From a checkpoint of a small image captioner.
Training: muon at rate 0.0069, batches of 256.
Rows from block 8 of the text decoder, named by matrix and row number. Rows with one number belong to one attention dimension. Each number is 128 + 24 x the weight over its row's rms, rounded and kept within 0 to 255. All counts start at 0. Numbers have three digits each. After the name is the row's rms in percent of the matrix's.
# v: attention query, key and value (stacked) (decoder.blocks.8.attn.qkv.weight, 384x128, the v third), inputs 0-63
# proj: attention output (decoder.blocks.8.attn.proj.weight, 128x128, transposed), outputs 0-63
v.9 107:140152139145161148145101124170091104123127179151083136133144121184134137151140098166129081144156132127134131113118132100120119134120132166118131162130106129132130111138116156144176118118181142
v.10 093:105123104161169171145138127129116082118135160141111150164146147165139109101123131112106148167083065152132154106168103122137104132156135126078128147138138125166110095120172082125069137137109165
v.11 092:124128109144116171150074145091098159068100114112146118123104163103149121105121119119143109126116126145091146139117109152095172122115099100126137121156144166112153139154158138130125124104092134
v.12 103:119121145094182126134106113109128106160155205124105121147044130121108116131141115108118109165153162122122155133139095171126120123113096164096084129089115136135102136108130127144158110128122131
v.13 110:144133120144097127137142130109161130143097093109116128159121152117134100098100129102136120132151151135146169149098152153156095143114105112158163167142156100125117069118129170132130146152132105
v.14 097:119147117137097131095135138118131147099092130121152109138091139094078170098150112091093114112154167166141125134104138145106089182133110132143153183137150139125134124148154118153106132175145111
v.15 111:082108108134132116159131121130167118140110116121128085135137140126108158114107120167111132085114149130141144137151100112113155135130160110126131153123103126139142175141127183118153128119129139
v.16 108:095172157090145127130151150144151101111131156146108129109107097150136128124138068172116118109097079104116111167114106118126112136084131142117114166148156147150111134144131104115150115108125136
v.17 091:110146145158111151119124132086115096114145063150135185135139125130080123099134156101106175076121084116117122153113113128078133132106159122149117103104141116153122145140150141151142116124110115
v.18 097:124144128107144165156123134071128121160134120120177124162046119085102125102133119139135145162142149132131161112110103132131140127096107129136122118138112144114116116110133123111166180064097107
v.19 101:144125131104122088156128153180157123112124069134139139073110100140117145076123121096111153120146118156148128143146127104135155146120132126146128185105109135097152118153132128099162161116134087
v.20 091:141172160111186132116127147096112136076151158133114108144133137137149111166109145115164155128103143108096102133088081087154107139090099170102100133121150131109108117174137129190117115099111144
v.21 090:136146155122142107131109120099106134144141127132123135146077135106153181144100091166097122148147081141148116127122122155170170127082119183070122129109129084160124145097125124128167155132145132
v.22 099:159118127186101120135155132122149111122108113112100142106125115122105157093099107115139135177172153152132151125131149131095128120161115124127156175100123076152160121129156158114104142163090148
v.23 078:124108105090102171130128155125112121135074187125134095130100116152095091108167110145115111132136096128104118103114171161123130153148140121089110130071116160116117126129110117093138114104147192
v.24 099:143096127092143118118102118149140120141149156160110124178164187117086141120123147142131119127140129122139135104163151155139093103155132151119102100129141152160103078070184122144114130123101128
v.25 104:158155100148139120116164124117100148149119144146172148161124128126157100133128138104112088137156192108127090082120087122133110115123144124117138126131112150153097117142100103124113167137118099
v.26 101:125093134101101129130120100151145134129112088134121122147146130141131123131111113146148148123057096123104074118137138152154124138139140081071115122109138163082153134130146126140142157101109141
v.27 100:128124120107136098143128139151141118150131115129092177114139114146117133130083096120097122075142132142114156176144139134137125116121141149154135156103130126143142134137106141133183127165122081
v.28 089:122134169107122089140112100159140131103131137131079092106138118080106174113118124171122141160138128111139131131104207156110168128100137125159118116145142124126126123124157126125133113138140110
v.29 086:150126168114125115134153107100144131150125157123146125124105107077111119104129143113092179149109137136118092089137152159104140124104096125117105119139144141095098130104158148188075119150091118
v.30 105:113107109142084097135140120118159120157123147119151110102093152106153118131102157112164102110161160111118112122118134107140111146128117117128150193161141133130105175113110130128069119134161125
v.31 089:134130115123163112152133079116135104111129134150109160138143133158121153120128137094131136125124138110075151119094119152124097115113168117129115134089151179133166092103161161066093066154162142
v.32 094:114107137164109151150140129150121127170138133113118117134125099109142116154095057120164107108141165104156122109106149116129152122141134121153157111124097123078127114137124150140157127129106100
v.33 103:147118165131108161133154157131122126120149157106140107070120102131098140159131120109121141159125145078123162098149155112132174183113147149105134161137140116142144149114126103084078134144126121
v.34 109:146146156151148137127152116108140124156143108166118128140104139086146122117076135126107049169150150124139154155163128147141124116143123113150125091165133128109112112109135076132150111147153116
v.35 101:123146153103126094114158120092119150112127133151122122120130098114143110111140120197147131112115109121161161127097100143133072131132115117071136107102131118105101071068141184140117128150155158
v.36 101:067145131114139113125139055110152150107137074143146107142146149135135148129080146090099108082125106156136109178110099165095119158131117092115142114130152168113118154127140113175095163105117147
v.37 114:168149158140131133197151178129113085101102096109120121109108127152130103126127138098119103177165112170145144135158167126126121077133146102111147148104146143104131130115102137117146142129109138
v.38 106:094135102132121109116120132174035132128164110148119133110096112118106139132161128165122129145148094138110091109110123124139188152134126124140160166112129099127132154156123113072127104127088145
v.39 115:169126120143106084128124158048121165093118085117134149077103151112127119111099084115124097161157136178115124114140122150107096156124123141150116158164145088135124112154147148095127201150134167
v.40 088:104150112119195122082179108162121118137173120128103104120091153088138116138120139106103113095118087140124144157132107161139129127153118135103115129143139130143171138136101142104129107137144112
v.41 089:100098146157104107120193107119103138128137099161134155139144113098126115152105139134167131128142107091131118152101123108154196166132146169173139169125118105142147133153107132084108114150112123
v.42 108:139131132135154147113144097120080134172140141106134099136105097135118127169095161106128143090109117128143181161120096155119145165100112141110145133129112118109114138094140127169145117099142096
v.43 120:131123148140123147074144163131129124155091175166149116127159114103096144139136168102164123158121130106132166136150169137109134151118114104133118142150108131119094111120115094142127125134156152
v.44 116:093068143156104110104096095173145128139138075143102137128142134094097106108154140170144122096131117117115143138131117115127144139162156153095114120179110140104133151114123113126145144114166179
v.45 099:133101148147063140160137151124139142070119172124116076106124120131118091150158121139144117121116123130126114129126131113144102122136133110116105129115167138158185088130095158106137135110129137
v.46 114:149109122097148146105107133152131116083128122105129181107126161090115146106164150136131134148115118153133138150146135080117103120106117166069075135140153125140160130124130147111135146150150141
v.47 087:142115113145112116134074103112101173154122126152137116132184122111116108121127134145154112117140153136153105099115118102139149109102104137129140110113138150144142092124141105115173157110115106
v.48 092:158134139126141109097127129166088135130177115160123148175131110116124115169096138136129156144136163138113123084108173118126109156127170132146125165095075139130079110132139100104151089091138121
v.49 110:139136147156112141122140124136122118146157135167120126141145135076172132112165136132119123177109149159079119135170156101100119097109148157115117109175100147114156121061095125110137136144103132
v.50 110:155148123160148145102149160190114129139113139123089149126165125090157102103135136144179101138168097116134098152117121109107128127073139122126123134149147128111125108129125171123100124162139133
v.51 095:166100137147148121131132136146086124177082087122127100161105134066102099148106128170126116143161148090132156104137079082139126110130162154112151153160113104126121123125146087177151147171118152
v.52 103:118160132117143140124142168148135114137126105112141134101134087147160139131121091142101122126105132136091125070117123116087084153168150120096152160162123152114149159151090128124102135111165137
v.53 105:134116123149116134148087133135093106156145184096155123138151132144123121155122119091115153095182111138123137125152122141178187103126112146128172116120115120153087113126135115150168155155105138
v.54 108:133120149114128125131153120189114127164129145106104136128101139076118083133125139172106140138100129101109140111125146128173150148097131146102121118110141124127182129160128188124118139168141143
v.55 108:116115078156134153135125137139115152099153142118126139090195130161118153059131094113130116091195123139137075162101130128112171141122123145132134103152112128146116124135145116136120160134146147
v.56 096:151141113124167130122119137123105128119116139146152152110143154135102121117159114122130168155131138173088144099158108098148156085115138128111104143113123074149112094150152099095141136134071102
v.57 115:118148093129124091099068139151142106164143139182138147146124154107153177131154148115125094132136144123103083141134128124069104141150123108159180125122145188134102105114133117156067110122113140
v.58 116:183134142159133093113094144137116107141147139138112171093122124124162180107107137125090113132108140117092144131111109149085105114121125114102128123135135092120095126104164129109125137084136089
v.59 118:166087118158119100128072124113147111130112136129139132139127122107132178146102131079119145147127175191114139185119126136058138127114091140149122127172131146108132113129129139131124184115119115
v.60 091:112122108159095156138103158152124089115145165135126108120085174087128142101136118122111102129156158141076143119120126105176159137132130096160139071133105147090118098145115098146148110116129101
v.61 094:112107132162139074154108141114105112157123188168135133113113115149121139142148133083123108113176106126121133130145134154096132112095137139131155151083153123128131113105127089161097105160126189
v.62 109:128139150125166129145163073145142122121144067142104088169141156106140100139140169179121145077098096112115149113148122115174132117094138110106126112137110174147143126122124090177137138124139152
v.63 125:132156153135171149118125122139066118102173133129089125093128150104161103096111111116121102140140154139105119132078120138140108133098135134135089094163140142154136122135144146102174105135137128
v.64 101:141087160078115129186129118145091139127145130147078095113119130142090147132149149175133122145115109126167154082115134134160147106119142109140141110142122124151127165119106159122127132116097164
v.65 099:163163134081115123159150136104107120145106119063117151061142108107111113095099078181142110121122096145096144124114155200138135127122137154148120116159166083146123156127142181133140111140102174
v.66 117:104114134168154115119113136166177125114102148156135088132150090110168108133131157080135136108138121145130117135141180091164128142099121139122117150102145094097127057133133123145147118135153110
v.67 091:113106122127088153103119109132103119110098155076110122085166143114134136127137135133133156165145155168091102133163110131120162133097116141138104130155129085102167133103162133144112194128131106
v.68 116:173153145142122114090141143156122122145123147101107132119126093130147101135105102111143114119126168129115097108129171108151086123129115125098131130113152149132131130113080092134113166108150103
v.69 089:140135124110136167181121145134119185092156177135149139138135128136118122135102121085124118121119092153158086151147096144082194126143123125083133084152107148139145159120122120136110120138057150
v.70 092:163095108115136115128133115105117145106154090139155129152117151138112137182094145163150123128151142115136148106148101114123083162112132092142112125139098147151162177109164141107104099097152140
v.71 096:125145157136134132088167137113134102131138172140119133100144110107126141091135110131124168142129175089125138121156129086120090109158117151109143141142112122133130112073063112111162082112154090
v.72 100:110106118124097138089092159181138151113117157136131122103155128135082117096105141126153155131131117125135162144137127144154134162137148134157112159089157122107099104170138167154138155105119111
v.73 091:162143090116105184153098147151108104130144185104098139136104117120139091110161120116106100175145122128135107140110138134121115089095105162173138110143163128165166102134057112130143095112137092
v.74 103:176122168154146149143115181125155165135125172115190131109112088170112081105117088146186100134150152111105158098139151142150143104095126150143112122114139156128138102114117153145126092128130159
v.75 102:156132146096109155137199100115136112130103142130098170132128139195113091140133121170151105161116097125093160141118091124188107100113195135143107123160156111144186163119119134066104105141117119
v.76 099:105156169152127115140136105145154121085154146154098106093105155169141181116130112160120202123146115111142111159165126127119128085123094115166106123146110164137099108127153162096109112120182107
v.77 097:106114136111125130112123122096128100140145120102134116113135136122081129117130099122098129163111128097133153154072095158155114154121150128216124125161158134117110116122131153102127146087108097
v.78 102:149145173081143134136134106109116126102114150133142083143142139128076085156164090111132147171105135125141142108088162146156090114117143156119146105130169172125135092151064092098125126095092088
v.79 087:117093118138143155140123109102095137116118125143152169113118151117188134125072102156149097069125106112116187111110092110087131120158151112101136164119130104168161159117139132079105132157157099
v.80 093:123162138126122109144121156109094170135146138117140127116105116124138161105146075142107088141104108096136094110122138160105136146131131146158110139091135142132108127178169127110100122131095153
v.81 096:188146112138134149107099116148124133151114140148185155130141127124178088100103147097111125128117144121145151094160142130107111125120124134176136090122125148111117140102108137124137163120113084
v.82 101:081111066129166100165154147141140127114142178144122130119115113121096125107132091128090165143120155121125084112114105152081124129141147150110102117115108145125156113186102132143136111118133103
v.83 105:114145108143111126108128091118135108115127156149143127108156096130159138123160135104128118117151118149110170126180138113114096111142155124116126099101138110086142164174153101104145119131161091
v.84 113:107138140089075151096154121110093133145132154126137137147098130126140133110172110112112150100131143154107164125142130126099129138148137110141148119115138136061143141098115179110136154081110096
v.85 091:126160156112111092076100130150123161140116109141194123159127073157138108141112164114120089118130102076148135117125135141118142139158112120112157120105140134082123118141114148140129099126093142
v.86 119:121102117081132124102103146126123161122132140086125131111112145120136158105119129113148133156153126115132110076144098117142121113148124144071164158092121105119112151137158125138079148131118156
v.87 098:138059125110134131092108133166091123132137132128084140123143095118112143113133161144134137147140127137157172146112137142110115143128185154154125177154147112106139133091079128106181143103160158
v.88 106:129103134147134148158158127127126120144109130120122145114130098118114166113165126150139142131131089159141095095169123144121118103116179130075157178146104184157141154119134087109140108169111131
v.89 104:127119130187119145077131129115116133114151151096173138078149141116135122132097128077141116113131091144162154159111109147142095124108071159170126083135123133138125152115149066095111097097151117
v.90 099:125088114136112114138112129136135142163105163146106126105078134123088088105100131126110134140120132145124139125133118133144147154099116146106133197151090153087162140136113084128174142142154144
v.91 100:183142159131160140134135139144144141109144118122095116137096095138117104165115056128124130137131122110131114140100146182157137154135130114134129116169143157145169137177129159119108127126111113
v.92 102:152145135105096171123135122150138104182096088098163135132105155101123084160075130140120166099125110158125166146161105087163139115126106137116167115162140165127164169147151124129147120127102109
v.93 094:141074102130085146114091124112114138141128133078108123115124146113158143112149177130122089163098118161129146112102122147128138105101133169138143159163135104097193144119115142072136115127129110
v.94 100:140092105137156116091102127102128119108126165184110152152145166118135125126098119148140129159162127156117147110125127103119169161146114130088132124122118085152131074104118079186161129127138104
v.95 094:101142118170123155110078151140108147156124113141145151161133116142173150086165141107129114153118121135146118132159157124081155123127124135093132085151117102135096137164115072130086109143139112
v.96 093:158118129117141155107104103106106095099069159123135106147130135159129136161174142092088158156113143156100104114098124120143103121125147129087117150147123125089172118124133122135139132136143125
v.97 090:139156103148137117142115159088132099121134064115141152096129110124130134124168113124137115138120144118130173155138125103108141136098096136111149149121109117158123102135069103108114177150125130
v.98 101:111117118133169123111153115094126150087129183128133126133084165129102139113153160115107134114166143144134131117143082135122121098141114140134084052104122082162145099130155145119117091130108111
v.99 096:168117145111151137081130070144127125077147149093122115120125110127148106164177141102079124121138151106090148131123138116114084177143125155105153116119135107110100136189148168099142116147170110
v.100 102:129164102169142132135132128153123144118062124060140153161126138122107111109147152094121100162151157105106108161099083124158076128111108116132101091147133108137122136128126085135121122173139131
v.101 097:125125112107075122147144108145158148137164117125114114141166149115099119117120118162120118120141200135115107123076134140134152119157127109141099101134104113134143132124105193162133177135120107
v.102 094:073083084152117101141158109116098154123099165144163151119144155109084126123105105170145087109142121114089127084107088134120094123147138166106164156159125114146117113117114090097123149126133132
v.103 103:140135103168149107134123179123117114125108143145125103124119137127137147077095123173174149126123170134097163108110122181102152137132115117118139173117129154117115112094121134123060110135141136
v.104 081:123126124108097088120102117127101136080106133123132138150105155165149145109131139196116152150147136139140082100093152139094118095165149138093108124133126127147129124090114164146156120122148114
v.105 077:121114145126163127174135173143141096160189107127114127150138116135116160137106117111092124166130106143162108150089142112125151115146149125127155094128125131114140110092128144099140141097074113
v.106 094:133121109100139151134090149155105086130140150130139126134129165124131130158124168133109094116149115155107146160138120072136087133118105131127177076131095110131104140138087107127162165138161133
proj.9 106:140093114134126134118104084105163159077100162172156110145102128093130105128097141126144142145142156129120142139148142142148126139108123098125131090130117091134174112110139104177073122085057129
proj.10 090:158127118167092151115141178115126147089117110161099167127107152127161094083104103166093155173118127074141151085112160149145166108135115085116142124137156088131144127133111148131128146134133179
proj.11 089:132149144132128170098121180129109148120118109120139157110111124128147115136148168134160128141120118162123111142145132154091121123144110175120148162127123109139097127113115103119138131145129159
proj.12 105:113101130092109171149124117097159155120134165125105081164105094137083128128096167124142148119161096155129097124109088104113187138117154119153112154146145128152181149122159141089145104088109145
proj.13 107:141128117102122112157137108113123136157157166133115122113069121147116178130103102131086127121101133111139121108176138147097128104159100165099148115142119118159108123189141140128098140144069135
proj.14 099:164116099140138151152135120169133124112112145142124128157103144150096144129153138145163121130120145130153143130157114183119127107154117112112124118127150132160112115142094138100121117133104173
proj.15 113:165178167158091155115155120115085114114101128132126092116173118138094127108126124113148082163110172085171078171114130169141110137109107129077117148105158117120111106048130143118120131122153120
proj.16 100:131116094142149149098101086121121153103127125142141125122135145080125091133135158138108119100120115125136145118100118150149164168122132149177082085147143148160134104125124131108148124087160131
proj.17 098:169151150122160120137097125167156129101099104120120130101139135124120117125094132140143141127115144144113161108129140190109120149109123118151159152069133141114135118138090086119114104163082130
proj.18 098:128153148127164142090131159135106141139137143174096165145107136130143103140123135117124131133111137132128104086182139113101152127114113174084153142097143074135134126135158145111152113185130152
proj.19 101:179131147182170125090096097138130091146127128121123156107106094118166141103130146107112160122112141131125138109116154179142118127131123117128151113151142090152115113107152112137152118171099134
proj.20 097:098124185098164108114132110132108115098127100148122114143144131102135133084151145178133118137148142130130130080143149096115154122123140122142133119172101135115139099136137132125134156123113093
proj.21 093:145144125134165146104118178108112142137125104133107101142123108133103127171137113109122133081144125135143143105113125085120097114142095197142171116113119116117132093138154161145116122128093088
proj.22 099:126134079132140127135132109108112144106111114157101132145093183178154159070137094143112174152101149108125146141164106159147148141130116136086119138127093138135162174170133119086136122132123112
proj.23 083:170112084111104112153095162133182180104129090128089170152158131102092137116142101132144154158116123094133137176098131125091146149103122140150130114113134163138135147143129137114140165134122141
proj.24 097:102123079152099121149153158127145134176105148128112136159117112169136110147082118100131104129162120147127086123107149141140136109159179093098127160108108102151180147151139133150114153105096145
proj.25 116:109119123089115123136124134164155105147146117160100159107149170157097144118138158127144131142131130104119130129158192121145190111095134077133122120161128140135127106141111161144140103145133141
proj.26 097:149138128161122127102174135137108126135148087076095121122169181106148084117180120093147120160121081156150134116135146126117099127132151117140134121173103116113110114138151111148132121137150120
proj.27 089:140112125124155158163098101141122103119133126140117112125119107078103126125131106140090110124137142134135134164083092132180131131112165115152116173142170114137106125096122119110090073140113134
proj.28 095:127117089141145135120084136111105162134120124118199118127149110088109144147181117093125119112142104139144126129153074110172101128135132127121097096086112127136167123119158114141126134125142149
proj.29 084:150156134121137077138192108153130145119112124138132124114123137163103156134104103144125100127135082152156099140155090128124162122166103145133102182115120176126156161149146120082177148132122160
proj.30 094:086127124153092139166142140101085106141153148155138120146115119150122176155124100136097113092115077119104077122103153102095131142136104167101129065173127082132120104150130138123140113126123091
proj.31 085:173135132124131106164110102147136166110153111144106154157148134084118107144146084160127102142158146171157170154110117124111099131124121124116074081155114137146106126155098131115153131082144160
proj.32 099:151107091119165127167151099099174141091117142126121093121142177163120110155101128129120194114096092140141087121173167154129107131127115161120126168136122165100129141105147118126144139166127143
proj.33 104:136118127135198114133110132114112158126145160118097155160118145117139170124135128144144101102122148119128142125066109116163109126090145132150157109132114172152119128153111113127118147144155105
proj.34 108:150122120116105154080141143116132121172166103129099132139068135164139114127117130108152108112072100111084095137136107120125118133134101165161086149098136107154138146126120206117133148143143104
proj.35 107:152116126107094116110114148149148090156099170111120161118122133141160146135085128127097118101144126153136110160145141089121184154139110153100158117113095169078150115112159127124143153104061108
proj.36 099:170144166147143187137146174165123106128095124122121145069107066096113105156129132110157118156148132106123127129157146140126145114173121138115148159130134188131123091105128152140086130084100176
proj.37 101:112073105133103124118102093147105136137142124128114135149122109153141153129106125114114113153121183145092143090120130133130122171109155090148138105103154120147115161123140121079147106171147106
proj.38 100:159120130093094133098101111100127150109110157076149132110133109107171167102131130095142160108072148085116159129115098085121089116148135116117109135134146108112118139157127142152121106157142087
proj.39 116:144116115138124109116140136128114122182135110148075144173137121128125135142145154134148158123106162165124137132146109131164114150104057180112155133137127135140083134085105133145154112127153117
proj.40 094:123099164125146135106102123132144127135148112102178135120139151135134104112116151174149131129144096137111113104113117127107149079139141120101130139121141139143141123095119083143157147096148113
proj.41 099:133124137128167117122134090119098137092076166112093097121137134117154107121128094148138126122129150142117150178142102115152093108121138163171117113163155139109141130145082119166141127089114144
proj.42 115:137148189112127162097134120085105130143120079096121122147107119109112118109155128137096093134122160159085076122104152106089138106167139120143108128109138115147175127133104123095125145123137098
proj.43 109:104115130124137108131141149134137154158108138151114132143073097088130129122109120176117079112133146157156137115109102120135106131070140110125094092154126121137130113163084089099128125122159133
proj.44 113:128111140109168142143143128106118127127137164130135142062116117147167095166110142080120134058123118114157103151145136128135121120137106120122113138149117104167155153109122152134123105120117134
proj.45 107:120136061118130119168096120143128133141146120132116126111146124126118167136094149093123116093147131132154158094116154147120165146142122157118164129135142154075131142106172121112118124155095156
proj.46 105:120120134144147103154121144137145111128126151136132135156131107155188114142084118145168093105171124123203129128107119128115113138110116095116156099154091126137123115144125098101137126088108118
proj.47 084:109121146123129145095101156144169146182116113095137139155121101136145096134146165156109106125128119174110114129139161116126109097180122156116073125097131127105140165100152159140122120121116137
proj.48 103:147133106095136122105133108157143165162136137115093088106166116118147114094119137111128086115091136138162138139136123141147136139123126094094100104150127135153164114151118146080136164154156094
proj.49 111:104120143131112106108126135181119146117158136144146123167139124187128133163177173138121133091143156113133099099171149125167125129064132169129128140107133177139147119140160097104147115111131112
proj.50 112:096139132134105099127129147139142132124099147125137171140125146174161107136109099123119111103095108172161134084149151129190117128114135140074113107150130128110081112124113106101118141144153119
proj.51 094:127138136114115139094148172110111147107138171139078101122072149183162131088113139080101126107106150136133132138168120126144146140119115136158102146126129130169129179117138184079104086148164136
proj.52 106:125092118107141152124085107095141139121149183167156157146190162134116104115131152150101134130128110127147151106134157136124135165092111147074111143108138141144123116140089096131106136165128154
proj.53 098:146129122088131121148186136105088141133147104107154128128134151104125142128090124143150089148119123162104156088143133150128095123165142119169159138090131152110083195095099133119148116143160118
proj.54 105:116095137140146155136102177097122117093105192170135112150139116128147141093116101132119143111161101166113098125086112104162162145137112137125145111124133143094124172093089089132099143093116127
proj.55 110:135120138165163123106105125101147140098084102136143152114089129144118123188155140137136143155110166107156172090136160151119111084144127109118116157142094146138096109084126151145150107135083123
proj.56 096:118088146153075096112146123141123109148143108082120093150118135181131136115130156146148148138126094121120162151114116153113132132156123112158190146103111135102120173114141164146121158115173159
proj.57 109:119149130153132153105163121147124171106121165112137133133104132187113142141152115133143119132131105129090144118152148117129106110149146102093073180136134118105132105165121172137099083106166128
proj.58 118:090172106104077133103133101118132117182161132148149117166104143152117139133113154106119124143133103137127127120089128091125149159148110148088128165100127069177165102162132137111076129121093117
proj.59 108:108186129125155123146175105124121156121162111151096106172098093135130128149155148148141139136154147159175118128165103110165080128134134155106124157141123120111116122122142111111094057124139160
proj.60 089:104121106148132132119159144119112161080137142139168116136133117160121120177079136132170131115110102112107114121125099144106082146107109113107152114115166127145152123115112147150116134154175157
proj.61 101:132163127129104132115164113166083163109095143090116103168087124118108148142140110109153131114092123107090177158097118121157142123173144150141113163095144137118103154123154159128143134097117120
proj.62 104:160120183114147165076106159115100101129128122119172107073154112132153152136140161102100115119143095152148127154135139147092162123119110143151127125116120142166142136126139109100143166132117115
proj.63 112:133082163091085143113111145120130131105195088088147113155152103169115127145157168174155122107079126140126116139157127086130120146121113162141154117111128138110116127151156113146173152100108119
proj.64 108:151134099143136139137113144118135146131183098136143110140153087152119126147149141125088133105064133117161159116140141093125126119173120098094144134091123148133121176105179141143128092185146124
proj.65 097:125133149107107092112127172158170144147149087186137130112125103097124151111118108121119155136161120147135119188129103096152110130113098151090121139143143086126119172096141144145122148111130107
proj.66 109:102105114131160163114141129084141137150068165076122158139088166104179143140103111163131129106159119145129124145104163142124095104183090129160110087165127160107159108136128132135124126114126135
proj.67 100:087159127131109115118183127121123135114098128157120106113128128115145145136121102151127114178187141088120126166123094133182133125090110110110117130118080116115138121099176102092095127141149126
proj.68 107:099112172120127140152178130117143124155106124096160102127156199113109099139132119150132119133160129145094158141152167144139139181085111124158124129188124167101145132115142120118110083151100142
proj.69 090:147115140172104114158123134154145133127132099149139128141136099143162106099129159112168102127068164102170160121169124097116111085085155116112110131142155182135121157122140110126138120125182144
proj.70 092:114128163099121122127110123144095109141167135109131066103137136171104116154133155114129109152135120151143128117157149146118152137061182127109104127125127126073142094171136123096081130132136122
proj.71 093:091099154120130054142118112094140087117114098148147150162128155122112109129100188090153118064145124130133132134121135138139132166114143147166163147132167116081124125128128132139106091141093152
proj.72 098:115140124144172142154129100133096148142109146114110140137108116120145123123137140107099087094141176082106126114118163161142078131145140118096102089147157171145113079133111113131118155109142125
proj.73 086:107129097120060123092161124095147144129140138160148132118155119128108145136149108129119143119153091136111093086105119168144128101102141160153136131100142116095130155197130118117106115141106109
proj.74 099:124105130142152121133126146179141173121147166131115113139080108102160073144100101129126121115123090159105154144121148111121123139139101135102127137166150148133123168120161142130104182114147132
proj.75 103:116138141187124091143079121148137125068193104095127112124101118089122143098142116116123113121154171096152144159136110106130128097094104116147141120139153120126097162118159162134137150102158135
proj.76 094:111131090175149112073077092115109082115122111157131151121127093124127124178155168127132156124105142148143109105096142125135144139149149091114158140087105121113130083112093107102112157092119125
proj.77 087:110156136125118146103084078125114151110171138118124108117108116101119149153153173106119096117155113120083109101162148127121116129137121125063112110122149087134127077137152119128179129094160183
proj.78 116:133097087113149109162107109105151143139162151067128140143127184080123135136168143135170095114178138138128140150116128140116140128152149136137150138150123131157140148139161143136147191138151147
proj.79 087:146138127145138205118120141106087123101102142132099119090104161132097109123124144141115135151150077114180136127100105139149139129120155153139148158146152065140120135129112155170083121088123164
proj.80 094:132122080132088140119131136152122137120110149156144095134139111144134099123091152111172140121088141120107136132101130090097173137128102140111119146122140126135124102175106128127176138073152108
proj.81 097:113131097093107167142134126132103126151113149135118139140150136118125108148124146162084134151112101159071112146121156091151118149124117093172122122086168151100117135153104112121111127136144161
proj.82 106:168079115142103136147119078134125126089094070122132127158152162138145100155164132109164157141133106148120108103158106144112126166085118100105104124134124189161129077121105134159120119133136150
proj.83 110:122122123131128067169193103141141085124110108170137166169151134131105121157112157106170119092115149114097126135114110133111093141134101116131112136130145145140107145146144120134141079135114163
proj.84 103:124130096145136106171162134127123148123116118143160169171141133117105122135085161166104136129122140119145080121160112138136129149078141148116111132148107133133130138123144117118157098177151135
proj.85 097:166111102103111152158113156145126145104110158117155135135111138130142102142077152123064128117135128144080121088139143105084099125145088103151122127164165174107140100174092122131120092143115111
proj.86 105:158117130104100145126155144139128157145160123125115086116155151136104120085130121134084141166100120103113164110142154092116143071122146081113111098158109144145146121126146157102121107125120141
proj.87 102:133105124117158153075126113101136169132136102093107110130128139090157106096096125117141127092133163095153098155120136139172121106144121151106139131093162119132147136133185123139123154144126058
proj.88 106:114137155152147149141127135135122109138124104147081118108131125118183137126094126103142111107175194110158151155139144124123119123125129128128133147110131129148095115111183134119169124136114136
proj.89 107:090146118139129099111120097113164106153158139102107110074107122091108089110128163132147162123102123097103142151136148088118107122139093093090123120127136092144123089142100182137143131122141143
proj.90 094:113104141126124114121152117141134091117070106130089147141137096108091137134142093125136122094096147135135126124149111132125127184098076155096097112141155162154102128109106107115107127130122140
proj.91 107:119113101137141139120110151140156130129144123109142108131121167158147110118160150136154125117162117146076146133173096106141088122121149150113055148155139150168133157118157153129106172126136131
proj.92 114:099137173155137095146125108163115080138127112119166128106124115143113126111126160122095165157143162097122104116161088160097107130102148091142082144112145125147098168133091134132100123141150155
proj.93 094:086126091126105126089166109097102128106148113146107073138124136119083133147147105151115115083100094128139103150138124106143129100141074117136104067122112080133120126154164095153114116119131101
proj.94 105:153106102120133163138164147092122147139117111126107130122095148158108126139094141138131122141127115147110175139137158169140138160105142143136117115161106149139161091149127164161076121181063145
proj.95 095:119117101109100128116129166114122161117119162147189123148115115139128107106140111147112119123111140086154101146123123138091102070127114144186156170093120103110131149168114124097086125131097114
proj.96 085:113121121134129146146136144118157128103157085129107126098137142110098219108166106135143104114121133170163103106140122161125169167156113131143107123118094132096112103129175085088124112152153127
proj.97 089:121106130144169106127132119097117140091125163159123181161117166143110138130144124139095122089134110109121144123116147157147115148120123132172149102121093133139124133154126117119145070116096116
proj.98 102:109139162146062147126143187133121124136117134123160112117116080129129144094126147123182114105103125168093110147141157121166167122114116106138098116123143122142122134144114155130121128134113154
proj.99 102:138109075091146125132149121112148167138133171147118139157123165120156144082136147091163104098145139141115066130091087096103110133144112113123162118138149121134172140093142124123100122122134090
proj.100 098:120131204158072128133140193126118115109128112096137087114108130093107152112132095143141149102123127144120138124110140118151137123150101106146156094125144148134101097170105102128097151138118146
proj.101 098:118167119134089150150128149141114098143093185188150105116112108146116122157163137091123139152123081111148082152116114130126132128146157143134118159158154153119138145108123078112118115101142104
proj.102 087:095131086120086147124124120099100103113099098149123122142105121141138110114124095106126127129158155146129161156133110098166120124136120151133121135172100115142115133113080161164116076100153180
proj.103 103:130145094135138132100120151161146126128134149182127161158115120174136159081105100157144135110137114105136123122100135127166126139103172128123082122175064126169123118112112125145124122132160108
proj.104 089:157129137090080139131063156140157109125117142129159077120160087132138138119144167151144087154143142104124145147130154086123160122165133149138159147120115123133110082130144151108155141125103126
proj.105 082:114180112098154115150115114166112133146139128106163097133135129168154078122080074121147135146125123092107127080170095109154149095098175122103102161113129132157138144120142158078159131174135160
proj.106 087:108102141088134158127146128101101097150136078130146109118104135107148147101099113110106118149152154118090104074137130173127146176119111122166129141134136102151158155130140152101111098152088141